From a checkpoint of a small masked image model.
Model: 13.5M parameters, 40-pixel images, num experts 16, patch size [8, 8].
Data: trained on photos of plants and fungi (iNaturalist), 90422 training examples, 5.1 epochs.
Rows from block 8 of a small masked image model, named by matrix and row number. Rows with one number within an expert belong to one neuron, the router's apart. Each number is 500 + 25 x the weight over its row's rms, rounded and kept within 0 to 999. All counts start at 0. Numbers have three digits each.
After each expert's rows are labels from the 100 images, of 14976, where the router gives the expert most weight on average: "colour at peak" is the nearest of a few named colours to the mean colour under the peak. Only what is clearly more common there than usual is listed. The data: photos of plants and fungi (iNaturalist). In brackets: how many of the 100.
# router: router (model.blocks.8.mlp.router.weight, 16x128), inputs 0-127
# up: expert up (model.blocks.8.mlp.up, 16x256x128), inputs 0-127
# down: expert down (model.blocks.8.mlp.down, 16x128x256, transposed), outputs 0-127

# expert 8
router.8:480474493483493503508461466501459522476474484496497507493512527521544505471495488548510485483492466500505477517559436487501487475496474514530526521529513476478569512526508492494501527513524503509520514480545483477455465527544507469510521491468493513496491496474503502450460517531472444522483507521492536535478526479498541476519469473552474513518537513510503513506451504501497466513486
up.0:472497487549517554479505509476510500510530476484458541487488522474497501482511483472478498465518458480466524490500518510493459523508519500488499483489514508500502495502492510502482525501519532429489487537529461470471528555480503513467510525512479474481449499493571441516449489520503546532501483460510526496503476436502512477532517515536519520507480511500484483516527465509495508488498
down.0:521491492499535527477502500464507510527531534546524524472515527537484448478508456489476466479533531515509565494525491496528505531522465489534501508477521518521546498479508480477486540467484525510517468514481438492515495497460465495500471501480506497523500493464480527505472518507475522467529480520484519486527515519512479488490475494478546469532536540508488516518543464511555514505528
colour at peak: grey (83)

# expert 10
router.10:454497496507475475488505454502528477521513477480499481501465503521491480453493520512513532448502538471437473509498499500514490553489484477549499515516510454506537492526504498526568501525478472525486486513506532488487516500524499507478526499484480510497528463490522478527516532534510519534511504519523456527519583505504506527519464527546532503522482520520491497488469472505500470528469
up.0:510490471581519513474485525508452464497528477448474520488523496490479491516529472494500510464500493513525493472466504457500467515502548502501472479492496471484508475452498494536525520499503525447484499470499474488484497516503466493498507530505505456523459497469524455485511483533555513513483449487484476475468492485516494487538494500538529477498490469513471533523512500491500534490436
down.0:522490493568568524502470491518480507497511489448478503488484496495498502459494512515529505550493482506482474539497487509509486492461480519498565473516537463504503471544488509505494510503559478474500506527488504508476495538514495530508514471505475531501456470493512460442486519523486483493460488496546512475554496494526481515523533483477449545475462469484510494502484478500495509497496
colour at peak: brown (83)

# expert 11
router.11:496517481512524483513553517477488530555465523511488453493442532524535528502500490503471482474518473503458534532529456509535508538515518491528521504490471475502523517525515514465468474495491526479525458516500549513481508467545496478544504457469523503552521498520494494495487511518498504519524484529477453522510522479532505529518516498489506500546487492491508483523505496520444452488499
up.0:494511512595509578496481497502504511516539459483488482512510489455505526484492500489503506485524473514488522494489523490517495476511507489471491491510496504490498478500484474508508548502491482482494485509507483490513505561524515520485507487481500443488411498464557440509510514492500543471510450459491535497487481506491522489573491503530487518519507489510502495491501469487522523503513
down.0:497542473515472496485536492492517465509486476500480509535518512507489524486473544492495502519466497486483509473519485503494482481489534496531518529518489466496543526486517499557520523497499504502568489511532522470458459479552465517508574507511467472526485483514517464474499480492529495457547504494541451471496508476491540484460502556518525460499497496487491513518480487482497497503536
colour at peak: brown (62)

# expert 4
router.4:505470479491509450468531531486513483498484540477497520514488423529453528500486493499519491496531494480483492504467502511476528516505490538523484527512490550515509483495502502492546460516502467487567498508473525527495489516525508503512441484471524514491486476518515480503470477534515487540493534523565549560514512495503505498476544501504499489484499510495498495500437506484466487532528
up.0:486499485498477509468505520509455502512498504479477542523487511523441472514541480482552530475574469491443486494487484460467518525504506506509517500480499459507527526508485487527498490501484573501534480526536523491499526490514487504467499492539479487529500513529501504579476462534514497515518510484512569485490526486493498547498465509489501502501484549499475506507499488512510498480497
down.0:492513534543510511521545511467514492501547474495493493481531493467506486480484519478487495506503483502467515502470483498507492451466523484506483476514487404474506476508527504499537457489517495484502479518552457532497471555495482542522550478488507509455476475492535495469476471507495521526479468490467543497508477493498516503534538484512491548534503470524510523471491516491502515537511
colour at peak: pink (38); white (33)

# expert 6
router.6:436487484526497480471457438478498479508499504508522530511486515480526526499483506488523494493473494483505504492493506493454475464536497479513465487489479557516503504489489529507541524489481461481433485505522527489519506522514484481492470543488516485456466548472539502490534466486517499519496512465529488473486443504489488500495530548508542475490484566505490517510533504486483526505463
up.12:524512482508496520482511513520501521515506518505494532484513538477508474490504506471487499512573524483500498531510501470499494581492498521523477481508513506517500493512503445501478490492490597485494471509486507424448502486510477499445494507531422466502489510479510489494511478513499501504526505467524526513480548491478522502488504556471523486492495520521489505505508497518531548484493
down.12:520527535440461487498535527464502499495455519510482484522477476541479489483505515489495480483488512475449505527537499542525496491489492473527530486482547448494514518559490558471520477515509501494517529501522506511468490440510536551496517466506496536480526501510450517510524489513487477486469533502515525532474502493503477507468547503536504482493501478499508489487544488531471506528503
colour at peak: white (41)

# expert 7
router.7:452498489470514472499499492538534495483504484450485466436520513500494498484496526509459471514515513527495506490446473510508487519501482490525480513486501480494503468527523495506504488501521530480546466468447467467504480496418481499512505510461498504503485438462481472508494540483498506492520496512456516513488506517490506486503494497490490580500508455498495481471445503468486523482541
up.0:445506514503473501507513525484454490500499511489488499471518479465529511540558454513543489504489537502458502497446503514500532464567485493482491529509484488491452500506476501449481497506468470518484514502509473510568486508493455521525473492466515494458494485462508486487528504515514475473494484529509484520523456551534518547516501456500488510498518514509520485481533493486507522533513
down.0:495511509492494494507485487491486507477502441522532478553496492507473468521480478511528543470476483492505465484528486461476518512495506481497505517466487490493522501429553496558546460508495507508533529553513492530461492468553481494468515539524510531489490513473497493470511496547524482509496522482463494484529511466493496497483493542485480454501497555463487510487501492504453507518521
colour at peak: brown (65)

# expert 5
router.5:498537505530486470488514500500507481513464505500553481502460508512509506487488509542479450484498510484462502529502474529515513516501493518509540509465491449524541517523521472493484474502482536509487485496500493532517521469444525497519547508466530503548516462477471527518552527504493498510468525544513512483494538479493513523475516480516434513521481458510501505506473503491455446545533
up.0:471512490501533500484470516509479474473476476495480468545534474474469457505499526500494541479494487490485511501495505519478467486504523491518515482505471456503505459507533540520510553478500497489531479470546486490494497538568475523485478500512484510515463540450526493522536503515502511505522460476500464459466467505483468526515527481526498498550495495452524524478554477481509523491461
down.0:468530522563471475476511524534478470498494501471519507560471492457519495511508527498525516484496489481518477502469469495459522492470476479550495495526472498479496514512477513488482472488484511457543503527500501498490494503487517497528494504506490503490472399486518535509511511511495516553534508478546511499484514482495499507509496565465510473467488518485480513520481539507497479442540
colour at peak: brown (82)

# expert 9
router.9:512515447504493522505553561491543493499492505480437489502503437477502541487498471486501528518472460489501454481497503540491496494530491480473505502516515439524514497488502479487495517482533531476490517512498511526498480507491517489527500503499517482469482494524523514501493485485537509480477491452458567539507466503484485530511531485486486522497532479542515516492586475500525494499517
up.0:553491516529502504494490472470515504513474514507507471469516485511498475504479482514436475469504483476517497456538469525487515501454497489514531496480498508499528473454469506495501497509509461475500514518574455506520486488466494503508502511497538490550507488522528498509441517486505509539463496494486468516498506502450466483501535422474552522531511488528519525505489501502520501453487
down.0:507522505512525524485456438525495536525472478480513476498502482517533494503532496508487447486506526516468475520504462498530544521481510521484501520523486536495515515517488488529479481510502485521498514483514497490497493500466458497510503498499574512517519476466510489445527538516491478517503463491472468471512552520523470493562467506462441532529535515501503506498470475511547458492512
colour at peak: black (32)

# expert 15
router.15:532465494513463508507511500521483526506516511486522488483538518502498500496549503512529521522490495491511482459497503509497448470485501516499514462555529472476495507465445486511498494465519510505541475511476500528494472492518468508512538508469500512557528487516496541475487473487532447557527504518486492505480564514476494529481513531493507486542509434505503483506447471505496543464526
up.0:469518542498534488497530501488519509491486501463477462535483517506523483484510520488527513439452508504477497550511545490511491479526443502541530506486514491470486485480489500549537510538482535504498470486505480508482448529525497472473508485503490498480504524472516509463509487521476524509505495463435492498517554516551487480495500590502512510531508488493493480493527501464509497490490
down.0:496443502480475513480511477564495529510441508516505507481508537491545511537431460475525465514537500498491497489483496554530473493494494490514493526501494495508511564491470478482514493509510494588471516513479528497538528508466550470493513497486518508511494496499479478519534483476509516510510494494510544515526489465467521489473503494522523455494509504522501515505475508520534455485499
colour at peak: brown (64)

# expert 2
router.2:507488497498525514479533526533496505527476482513494517461483521477502465495524534508548549504462511505517491475473503525504534488495488472487532505482454530552546500522484455487491534449505511494499509504467489502512544466463515500511481534491529523534516490476513572520502501544492480545532485549527467466495501475495490493526503501456498515490495479469558480508492468496533494488467
up.0:497545484507491506498489494524493457439491512516484495545540520477482510511524550536496511467532497512519525535495502509456462475528526463505524553516531461464505486495538521475502517500507516507506478495531496520491535503478510490498524506526513486500480515444532494523469490507516517450503486468478457536455470469494523516514542534523506469505472515486491472504473470498519477435477
down.0:465495507567528518496523511546500466490536450451487505488491531464468479465527513502515519480489434517481508493474522478515485505493516509458507505515479482521493488534490483484518514497478517480527480530498483502481511522461518519500501538549493474493410528487511447505488515480508510479520494471494560485494484498538552507509486491494489551517515489523494503487480516511507541528489
colour at peak: white (41)

# expert 14
router.14:480510530497457516522507494506486493510522504539507478524524527483460463506504494501516480504515501495438529507470451488529472521533505525517520497485505488472522536520468508515553492572460519452438501488517535491520512519528472521522475463461495479510517509512504487494536477501458531527524525509458475488519528489485530492506490529512495462486552504508548480468491499496459502508523
up.12:474517503556504547521505499469469479480525496481485485494518484450509484473495527530477502475478492500482496500500504525493471481490502482495499499499575500494486482500467488494479482487531487484509506515470490481504452549499543501503550437474460478445467482493558465476484494495498500514481473445523515507511499516549531501553515488507448512489500462496507495456524472479520527502517
down.12:556494518506488529511501540526500520518475549560522487468506499510511457526468490513539463491489492463508511486525486519508461462471495485455506544472501477489476499493538482484520466543535496537499489483520477516528485529473468527494504420470514516495505478511494508505511525469490471481508475495431509512522499513481514487508512483515512463517547458508496497487495453517507524533499
colour at peak: green (25)

# expert 12
router.12:507495531476500525536459518509511483499521486443501468480454493464567495513439524487502518507538526514491461537479512519465481490538518496527478501493518525532526538520552477501508521481537511460541522516498505499479449512515513523505461519456505518529515460505513485535503499510527508541512489500484465488481522498497496508479462478515463482511490503547535514481488459533497501473520
up.12:493482496607532553497504505507507481510544480483474502505543488477474498482492495510480519526495460528492502517492530490487493485468497520503494507451515477458501489492486468492511530507500502453510480509471489463474511544504521492474518486536498485504418516513534486490450461502482507508507483462509484525483465497524478466555520517524512497504500485493477517478504438477524517494497
down.12:483503490541517499509495505530497512518511514466471511544502511457503521485525495500434537514512544493498501482468507515493489488530488501508474461501470483492526512516527457508466538513543508436551502513491517465511519526452475474466493495484432501464465503479501506498515471487504514514467519464526447474466522504524527495526492483519470462509509493550489529515532455498487484490479
colour at peak: green (51)

# expert 0
router.0:527493465475469484516491481465516500477452458499514497501495486522473488463496505524535462567528499508483497514516487507469473528501425489507486530537495466482471477508478492510518529501504507493488485478494480456477511471517489468523532491473502510551492486473488491489475499562501530532536535531523499501519564503482470541526491475520478534509501505525504502495472471550456506478502
up.12:490507461592516558499483481504493471520537469480483505486500490459479504470481489501510498456512491476501526523466526500472457471519525494489471492492512509460478461495494502505481527481519488477501470485489477470512493540513527487490507483489497454474411508518550439505523497484510531491498464465502494508482461519504509502552512511527494511503493485510501527508533466464516509496482
down.12:503485544530511513545508494503510507511507461495460519521537501508466501535553487482505490482531459512499446492483531507495509503479456480506521510500491456458482501490484515515531516501489532439553562537512477509552496483496532486451495474469495500520482432521522503519515536480488487468474480523512485514489540493502494481531490517501483546496501476479511482505502482472510495515445
colour at peak: black (67)

# expert 1
router.1:531545470487539542496497507482514494528503490521464489547523511473481469497523510513466485541546501531520538521504476487490483482499483511460457495517504543528513489475502507463515484516496507499559511494504493458516517516454436517510536468513546490488500456523521508473511488492444498512474507492485507514528504485487510527506523482501475498516578447460508519481517478494489481517527
up.0:475515496566538532498488490510502477507544442466497484514491517453455495489517513500514526492530461507520474520504505499474448511516509532496494459490485501478500489453500495494519518511535516472519451476496489488499501537499459504490511476517499471480449501493538457497507482469497514510532435458492442477523456455532501477556483506504470498492497483509493505504490494497478538527493
down.0:461486504521508531489508540521537476525529489495526509513456495473525494484462489470489514506503449500535576527524524475488483532516522489464497501481476474535524508493512492510523533498530512462446471528502514499446522493474492516472509504560530490533476521522505498495486480513489540509494533525528456498554529457479482485489493517493512497531451523507497512496518510467488502460472
colour at peak: brown (67)