Rows from block 2 of a small masked image model, named by matrix and row number. Rows with one number within an expert belong to one neuron, the router's apart. Each number is 128 + 32 x the weight over its row's rms, rounded and kept within 0 to 255. All counts start at 0. After the name is the row's rms in percent of the matrix's.
Before each expert's rows are labels from the 100 images, of 14976, where the router gives the expert most weight on average: "colour at peak" is the nearest of a few named colours to the mean colour under the peak. Only what is clearly more common there than usual is listed. The data: photos of plants and fungi (iNaturalist). In brackets: how many of the 100.
# router: router (model.blocks.2.mlp.router.weight, 16x128), inputs 0-42
# up: expert up (model.blocks.2.mlp.up, 16x256x128), inputs 0-42
# down: expert down (model.blocks.2.mlp.down, 16x128x256, transposed), outputs 0-42

# expert 12
colour at peak: grey (98)
router.12 079 [116 167  95 112 130 174 133 143 129 158 140 162 151 124 101  87 179  79 121  84 178 135 137 113 146 115 156 115 151 160 129 131 188 124 218 187 115 186 198 110  66  95 137]
up.0 070 [135 122 189 135 153 152 136 141 114 157 160 144 139 122  92 110 139 101 198 156 102 112 221 167 113 105 175 124 105  95 137 158 120 111 137 158 203 161 170  56 165 167 167]
down.0 074 [201 136 130 112 155 144 111  77 142 129  89 102 115 188 174 145 135 145  91 121  87 179 111 112 121 153 105 151  84 159 202 119 159 159 170 127 204 121  97 114 110 129 122]
up.1 102 [110 139 163 223 135 210 125 141 149 137 141 143 158 162  95 123  87  80 118 126 105 132 129 150 116 171 113 115 121 128 155 136 122 170  95 136 107 114 134 115 190 145 143]
down.1 080 [128 177 164 184 131 146 131 103 175 175 146 107 163 165  56 163 137 152  97 121 120 105 118 117  14 105 100  86 161  98  85 145 116 143 149 143 119 149 138 131 151 153 110]
up.2 126 [106 141 161 212 162 185 110 119 128 166 118 145 152 132 103  97 124 109 128 158 137 100 142 147  89 184 115 124 158 130 159 171  97 155 108 160  84  98 138 137 155 133 148]
down.2 079 [ 86 142 189 117 125 118 120 128 172 144  99  99 170 143  79 107 135 151 120 132 144 139 103 100  77  92 135 101 117  96  79 155 142 172 151 142 107 127 178 108 140  94 109]

# expert 6
colour at peak: grey (93)
router.6 087 [153 136  77 123 129 100 130 102  96 126 147  58 104  89 128  98 177 142 164 164 124 124  43 133 114 140 127 174 116 142  84 102 166 137 208  89 127 114 222 160 112 151  94]
up.0 092 [191 116 125 255 153 178 132 112 135 135 122 133 152 132 106 155 123 139 148 131 100  88  94 144 123 116 126  76 130 131 162 154 100 166 117 151 170 120 105  49 130 126 142]
down.0 075 [133 122 152 132 175 116 112  81  84 179 139 107 154 118 116 153 161 146 111 129 132 103  98 174  93 132 148 136 109 106 202 121 164 182 140 131  94 105  99 129 116 140 147]
up.1 059 [116 219 136  98  93 153 169 118 130  96 194 139 123 168  77 104  96 117  90 102 112 145 137 120 152 144 150 113 144 144  95 164 104 156  91 164  89  85 128  72 135 151  95]
down.1 065 [168 160  89 153 133 144  92  70  81 112 100 156 125 154 162 177 163 137 129 199 138 110  73 125 136  53  96 131 132 137 118 174 146 170 137 101 103  95  99  79 101 111 198]
up.2 102 [137 153 152 223 104 197 144 101 117 184 121 102 154 151  58 102 105 143 115 130 131 119 113 148  90 165 153  80 124 139 144 181  80 178 101 160 175  79 146 119 142 155 168]
down.2 073 [ 84 109  92 166 150 104 104 105 149 145 124 136 147  71 155  91 121 142 148 111 119 113 108 144 114 137 111 132 146 154 191  81 151 170 146 131 104 122 130 146 128  87  98]

# expert 1
colour at peak: green (44)
router.1 154 [135 166 156 145 166 121 140 134 122 138 150  82 160 211 164 161 115 104 139 130  71 109 140 145 163 155 108 173 140 119  98 112  76  98  57 129 111 115 123 169 101 120 140]
up.0 104 [174 205 161 145 188 150 151  85 137 122 140 111 163 179 140  92 105 138 148 125  85 116 178 154 132 211 176 155 150 107  78 129   9 131  71 133 119 155 102 151 127 117 107]
down.0 103 [117 109 182  84 126 108 100 151 147 103 124 163 122 125 159 108 143 137 138 174 137 124  61  99 182  68 121 166  94 118  79 151 146  64 146  81 162 124 115 100 145 133 138]
up.1 088 [117 130 154 210 167 164 155  97 139 126 198 170 164 124  71  96  89 121 115 139 112 131 154 117 111 119 152 126  78 117 196 145 108  99 113 177 183 116 134 119 154 124 171]
down.1 075 [168 125 144 119 175 166 145 153  98 140 167 137 151 122  70 130 133  89 125 168  87 113 128  82  71  88 121 130 147 153  88 161  77 142 150 165 116 145  99 111 104 108 177]
up.2 094 [107 165 163 144 144 126 112 174  92 117 103 214 141 100  89 156 127  29  78 125 180 121 127  85  94 110 169 200 139  48 133 100 157 152  98  88 128 157 147 127 156 161 150]
down.2 101 [161 103 106 192  82 163 147  58 101 125 121 104 124 116  76 183 118 128 109  99  77 128 201 160 102 139 133  93 128 111 126 116 102 175 158 199  75 142 149 134 137 137 102]

# expert 15
colour at peak: grey (91)
router.15 073 [171 129 141 119 142 152  99 158 139 137 138 150 142 106 124 104 206 137 128 128 108 103 144 156 159 123  73  88 133 143 144 131 190 141 144 131 115  87 130 172 120 169 175]
up.0 093 [108 134 143 232 144 182 121 112 147 113 158 129 133 207 121  98  49 129 122 123 136 108 153 130 136 140 155 122 134 133 139 124  72 188  82 174 107  84  78 116 163 147 152]
down.0 075 [126 121 135 171 165  96 106  97 107 112 137 119  91  78 107 155 150 114 182 162 106 131 157 107 181 204 159 150 178 107 142  78 122 130 120 119 112 152 117 182 104  73 147]
up.1 093 [129 183 142 196 130 128  93 178 158 109 185 134 136  97 142 115 102  90  99 159 134 117 168 123  94 138 153 113 102 104 133  99  66  95  81  92 138 115 132 171 131 113 160]
down.1 100 [127 103  69 119  94 107  92 127 141 140  90 112 116 125 191 106 135 132 133  77 109 208 133 120 201 119 139 116 153 122 104 131 138 115 113 133 162  96 146 124  85  94 162]
up.2 108 [156 141 123 169 170 167 103 148 168 159 129 111 168 166  92 152  55  93 108 115 105 141 151 139  80 175 132  90 104 134 149 168  67 149  92 123 154 119 141 187 137 159 163]
down.2 101 [138 156 149 193 137  96 119 134 118 200 120 194 155  87 165 176 172 129 120  77 105 140 188 123 171 176 150 122 195 121 136  79 133  75  80 113 117 110 111 171 123 121 106]