{"qk_norm": false, "moe_every": 1, "shared_expert": false, "layers": 12, "batch_size": 64}
Rows from block 3 of a small masked image model, named by matrix and row number. Rows with one number within an expert belong to one neuron, the router's apart. Each number is 128 + 24 x the weight over its row's rms, rounded and kept within 0 to 255. All counts start at 0.
After each expert's rows are labels from the 100 images, of 14976, where the router gives the expert most weight on average: "patch colour" is the nearest of a few named colours to the mean colour under the peak. Only what is clearly more common there than usual is listed. The data: photos of plants and fungi (iNaturalist).
# router: router (model.blocks.3.mlp.router.weight, 16x128), inputs 0-127
# up: expert up (model.blocks.3.mlp.up, 16x256x128), inputs 0-127
# down: expert down (model.blocks.3.mlp.down, 16x128x256, transposed), outputs 0-127

# expert 4
router.4 [108  99 117 142 110 144 115 144 116 120 115 132 106 140 106 108 145 166  69  82 176 135  96 136 148 109 107 115 137 163 117 123 130 124 109 111 113 130 122 108 118 115 122 149 132 123 110 145 136 141 118 166 111 138  97 127 115 116 140 135 116 127 113 106 142 127 160 100 137 183 152 119  96 132 107 149 158 130 146 178 115 149 103 132 152 101 117 101 134  45 142  95 116 146 131 176  91 106 195 118 137 113 123 174 162 118 107 106  90  95  90 139 108 185 145 123 131 123 163 110 116 139 164 129 130 134 117 122]
up.14 [166 116  97 117 120 147 102 109 149 138 133  57 146  98 119 118 123 135 113 137 210 149  68 105 104 110 105 120 138 147 136 171 133 108 145 146 148 133 142  74 130 111 142 126 109 142 149 145 121 128 117 115 145 118 136 123 134 132 108 146 128 147 131 156 119 162 114 113 175 104 132 132 106 115 135 120 137 111 120 126  49 107 121 125 136 123 136 124 140 125 127 110 190 115 134 142 138 109 154 123 126 117 121 106 173 120 167 122 123 123  89 106 167 115  89 113  92 152 123  74 128 111 122 122 133 101 168 174]
down.14 [163 145 114 149 138 141 111 130 120 120 102 143 134 122 155 109 130 116 105 119 131 176 110 109 136  86 128 138 138 141 118 120 117 127 134  74 123 104 123 119  99 132 104 115 123 130 131 161 153 165 106 116 139  79 151 102 112 104 161 149 129 137 164 122 120 131 114 107 103 134 150 143 140 164 108 144 104 130 113 128 167 121 146 168 112 139 105 173 141  64 141 163 146 112 151 125 133 104 154 123 101  93 133 208 172 156 109 103 157 135  89 110 124 121  77 122 132 121 119 194 128  92  93 106 112 111 125  95]
patch colour: grey

# expert 0
router.0 [138  84 114 152  89  37 140 111 113 108 166 123 165 123 118 128 118 114 116 147 112 127 141 138 146 147 104  94 174 140 106 143 143 139 165 152 113 130 141 117 118 107 111 120 106 121 149 182 123 165 108 159 133 125 129 149 148 147 165 178 124 141 132 149 185 145 155 101 122 140 152 160 128 121 127 118 147 184  74  80  96 124 129 109 120 108 135 136 137 144 144 151 135 131 120 111 129 153 143 135 116 133  94 130 155 139 143 134 154 107 161  86 119  88 112 126 158 129 121 113 116  83  91 128 145 129 130 158]
up.2 [122 116 108 118  74 115  79 109 163 109 107 119 151 101 127 124 122 155 158 109 127 139 151  87 140 117 118  74 129 149 178 115 149 126 185 132 147 160 160  62 104 157 120 103 129 140 164 149 119 149 100 115 161 128 141 120 142 133 179 139 139 100 112 150 104 115 160 134 129 145 117 127 140 106 141 151 130 133 100 139 129  76 108 135 132 123 155 131 137 125 128 129 143 162 150 157 119 106  90 156 129 144 125 137 117 111 143 157 125 134 173  75 105 109  88  90 126  96  99 157 119 136 133 126 122 189 123 116]
down.2 [143 162 148 112 123 138 127 142 131 128 102 128 104 154 123 143 110  83 135 142 116 125 108  83 132 138 175 136 105 128  81 185 139 106 121 135 164 135 109 106  99 122 153 115 172 106 121 162 156 135 166 136 115 129  58 170 134 138 122 128 121 169 103 138 116 125 111 129 153  82 156  64 134 126 134  91 144 118 150 105 125 126 166 133 107  77 124 166 160 119 135 138 136  93 117 147 127  81 143 132 102 136 112  96 164 179 129 159 123 122 120 131 125 134 128 116 113 113 119  96  80 132 112 120 105 131 137  95]
patch colour: brown

# expert 12
router.12 [126 132 102 146 131 116 115 143 165 153 107 119  93 145 122 112  86 130 134 129 114 114 115 121 140 152 146  92 129 146 121 161 102 129 114 101 157 118 142 137 128  90 128 148 151  90 122 116 133  84 150  89 126 151 103 165 112 122 140  84  85 150 135 183 113 110 141 131 121 105 120  77 149 102 113 155 152 114 189 140 166 101 125  97  59 181 107 131 119 112  94  81 155 120 145 126 151 109  90 134 117 139 139 132 123 132 141 136 112 128 159 144 168 126 149 127 113 117 130 105 124 144  89 114  87 180 120 131]
up.2 [193 145 132 136 138 149  99 103 133 138 126 157 119 102 132 114 121  73 108 109 124 141 154 144 145 171 127 112 108 135 133 185  96 128 119 137 156 152 124 115 153 153 129 120 110 129 117 150 119  90 169 148 154 130 112 143 102 139 134  77  90 135 149 125 135 120 159 103 133 156 119 109 160 123 178 128 154 121 120  96 149 141 126 177  98 118 175 107 104 150  86 169 108 126 112 162 128 112 139 138  69 137 150 167 117 110 103 129 150 128 116 130 102 112 155  82 106 103 101 117 125 117  85 129 116  94  99 114]
down.2 [106 109 130 142 118 162 161 134 129 131 128 150 140 103 147 116 138  88 126 102 106 126 140 120 157 119 149 150 105 109 128 123  98 122  79 171 132 125 126 159 115 103  94 104  87  84 104 183 139 122 154 100 132 140 133 173 105 127 148 113  95 157 164  97 124 123 121 125 112  61 156 145 108 167 179 181  84 133 151 103 154 130 150  77 111 134 141 119 148 113 113 129 152 138 111 146 129 125 122  96 131  92 119 129 137 125 138 117 158 201 126 131 148 123 100 145  98 143 134 132 119 146 122 145 107 125 167 148]
patch colour: black

# expert 1
router.1 [110 105 109  93 111 149 117  83  99 135  97 104 174  89  97 102 141 116 114 135 123  77 108  94 135 126 111 155 122 104 177 103 163 107 151 149 122 135 123 132 147 163 136 129  97 135 138 138 136 142 111 147 139 124 134 115 108 115 150 150 121 142 133 116 111 125 122 122  73 124 107  87  98 153 140 104 152 146  84 148 124 139 133 125 103 126  88 121 110  75 163 171 122 122 176  69 140 124 127 120 136 134 138 113 118 157 130  92  82 153 132 160 106 136 121 169 161 131 148 102 142  93  78 100  95 132 126 131]
up.14 [117 115 134 210 147 182 122 116 154 134 121 140 113 145  81 112  75  90  90 163 135 113 131 127  89 123 134 135 106 134 140 136 121 176 117 118 128 103 127 119 153 139 149 110 132 127 122 126  88 115 127  84 111 119 112 139 125  89 135 119 127 131 121 129  89 125 150 167 131 106 105 114 130 171 147 137 139  97 134  91 109 110 109 117  72 142 108 171  75 132 107 119 136 104 150 131 130  79 122 120 131 130  90 102 122 117 143 109 190 152 134 131 156 157 112 109 119 186 103 132 120 116 114 108 130 151 151 136]
down.14 [125 138 177 137 183 162 131 116 138 149 104 130 120 147  80 102 135 126 143 166 123 145  93 121 137 130 164 129 143 129 148 147 117 153 128 168 101 117 120 142 158 125 133 142 177 160 151  92 126 122 175 129 108 130  79 109 142 128 113 117 181 140  89 101  97 120 119 118 129  81 132 122 150 126 146  66 162 123 111 116 137 104 136 118 118 144 131 129  96 154 151 126  70 110 131 122 172  89 140  89 123 103 120 121 141 133 150 114 131 135 135 145 115 184 174 109  95 103 124 135 118  78 105 125 108 142 130 139]
patch colour: pink

# expert 15
router.15 [184 110  90 130 138 137 162 145 103 126 138 161 140 147 129 129 142 151 122 149 172  81 144 133 109 111 132 140 156 153 147 101 101 115  82 123 138 124 125 144 119 151 141 167  40 149 101  79 122 122 116 131 169 130 139 155 135 158 119 128 127 144 127 137  93 125 118 172  79 163 129 134 167 133 137 121 144 118 135 112 115 104 103 150 130 101 156  93 150 156 148 166 110 120 134 122  74 114 128  94  96 132 133 163 107 138 130 135  95 120 134 133 117 129  96 132 141 100 135 102 108 129  72  83 141 123 124 149]
up.14 [119 102  84 132 152 119  97  66  94 134 127  95 144 121 116  79 113 176 128 124 161 137 146 177 129 155 138  71 105 100 155 154 137 129 114 128 119 121  79 107 135 131 159 154 130 193 135  92 113 134 147 141 121 125 147 112 156 100  83 125 178 115  85 136 123 129 156 126 175 106 120 133 176 107 141 142 146 116 133 113 150 117 112 129 124  95 145 122 131 139 164 154 165 154 135 127 132 146 136 130 154 140  96 137 171 109 121 137 143 124  95 131  98 107 116 124 150 109 102 167 141 126 125 112 147  87 132 118]
down.14 [136 115 128 139 143 131 145 114  53 109  97 166 153 105 139 119 130 111  92 139 133  98 170 128  95 148 104 140 137 107 181  96 136 128 126 133 113 135  80 157 120 167 134 141 126 146 107 158 136 149  99 160  88 127 166 122 112  91 103 149 121  97 130 112  90 131 134  93 164 128 131 160 105 147 105  83 115 151 135 150  77 146 124 137 154 131 119 169 110 113 120 129 106 157 161 141 156 125 149  91 122 126 107 132 176 132 116 134 170 102 104 114 102 154 143 134 138 140 148 152 139  91 150 103 140 138 178 146]
patch colour: brown

# expert 11
router.11 [152  55 117 106 120  72 129 111 114 101 118 139  97 188 115 107 143 140 110 113 121 115 126 102 129 144  67 155 115 100 137  86 152  89 125 144 103 133 131 125 108 102  95 127 189  93 122 135 120 118 146 162 120 105 177 115 128 102 138 172 138 144  76 100  93 131 107  98 106 101 138 100 120 141 141 131 132 128 123 136 129 128  86 131  92  97 111 116 147 141 123 174 145 123 146 104 120 158 111 107 107 136 105 153 123 142 112 145 115  93  79 127 107 158 149 156 127 158 146 140 112 126 127 129 102 132 141 127]
up.2 [117 137 130 130 109 134 167 123 108 142 105 119 132 151 104 141  53 123  93 137 116 112 167 101 117 137 146 144 113 126 131 119  95 170 114 131 167  94 136 105 147 106 165 143 148  95 191 123 121 131 157  84 125 128 118 126 137 110 192  91 121 132 166 101 117  61 150 151 112 126 108 119 156 146 110 126 127 118 138  90 115 160 122 144 125  88 135 146 102  93  90 161 120  79 152 125 140 107 159 129 110 134 134 130 156 140 122 113 160 118 138 142 132 165 135 167 112 142 129 147 102 145 116  94  84 111 113 126]
down.2 [114 117 141 145 121 128 143 112 129  87 113 103 107 125  81 103 143 105 144 120  76 136  95 112 130 176 118 147 131 178 126 115 105 128 132 129 126 103 152 156 113 118 144 152 158  83 171  99 118  96 111 187 144  94 167 130 113 142 140 122  99 105 126 126 138  82 142 149 143 146 140 130 123 127 125 169 123 134 118 172 165 145 124 109 113 169 138 160 165 150  79 127  76 149 126 180 116 114 124 144  94 113 172  89 109 125 125 138 127 139 157 131 129 125 142 139 175 127 138 129 109 115 145 151 108 133  97  81]
patch colour: pink

# expert 7
router.7 [110 108 149 105  90 133 118  95 105 141 102 161  93 143  69 114 133 147 110 125 156 105 144 136 138  99 102 141  94 107 101 141 148  94 135 135 113 132 148 121 110 122 105  83 122 132 157 110 103 153 110 126 147 101 141 128 124  93 120 116 124 164 113 110 117 125 133 103 145 108 118 158 100 136  89  75 103 154  99 126 122  92  99 158 130 129 132 120 133 107  97 158  98 134 135 134 147 116  94 131 139  91  78  59 128 104  99  94 134  87  92 134 159 102 146 169 181 125 167 138 112 112 127 123 165 124 115 142]
up.14 [142 145 118 190 118 174  91 115 122 152 164 135 159 137  99 128 117 130 115 143 142  86 160 136 107 128 142 148 134 129 136 146 100 150 136 183 118 128 117 129 156 125 138 115 165 139 121 101 141 111 114 129 129 125  88 111 133 131 142 145 137 116 118 117 102 122 115 126  79 144 108 125 144 184 130  83 162  89 134 115  76 137  70  85  73 144 121 178 102 108 117 137 137 120 153 133 159  96 140  99 105 122  98  87 139 103 141 113 167 124 131 122 121 148 166 129 136 112 121 100  90 124 124 110 175 146 139 152]
down.14 [127 106 117 157  96 153 142 115  96 187 112 129 140 151  80 121 146 127 126 130 148  94 163 137 127  99 113 196 136 154 134  79 129 149 109 151 100 139 135 147 143 122 116 160 139  99  94 152 108 137 159 170 109 119 112 131 149 138  79 139 114 123 118 113 138 107 146 150 118 131 117 127  94 142 177 115 150 135 164  88 127 122 106 143  97 124 168 142  94 127 137 152 124 119 157 139 159  65 122 108 134 147 157 123  86 103 151 121 153 121 153  98  81 121 147 125 160 124 127 162 128 123 134 114 140 121 172  84]
patch colour: brown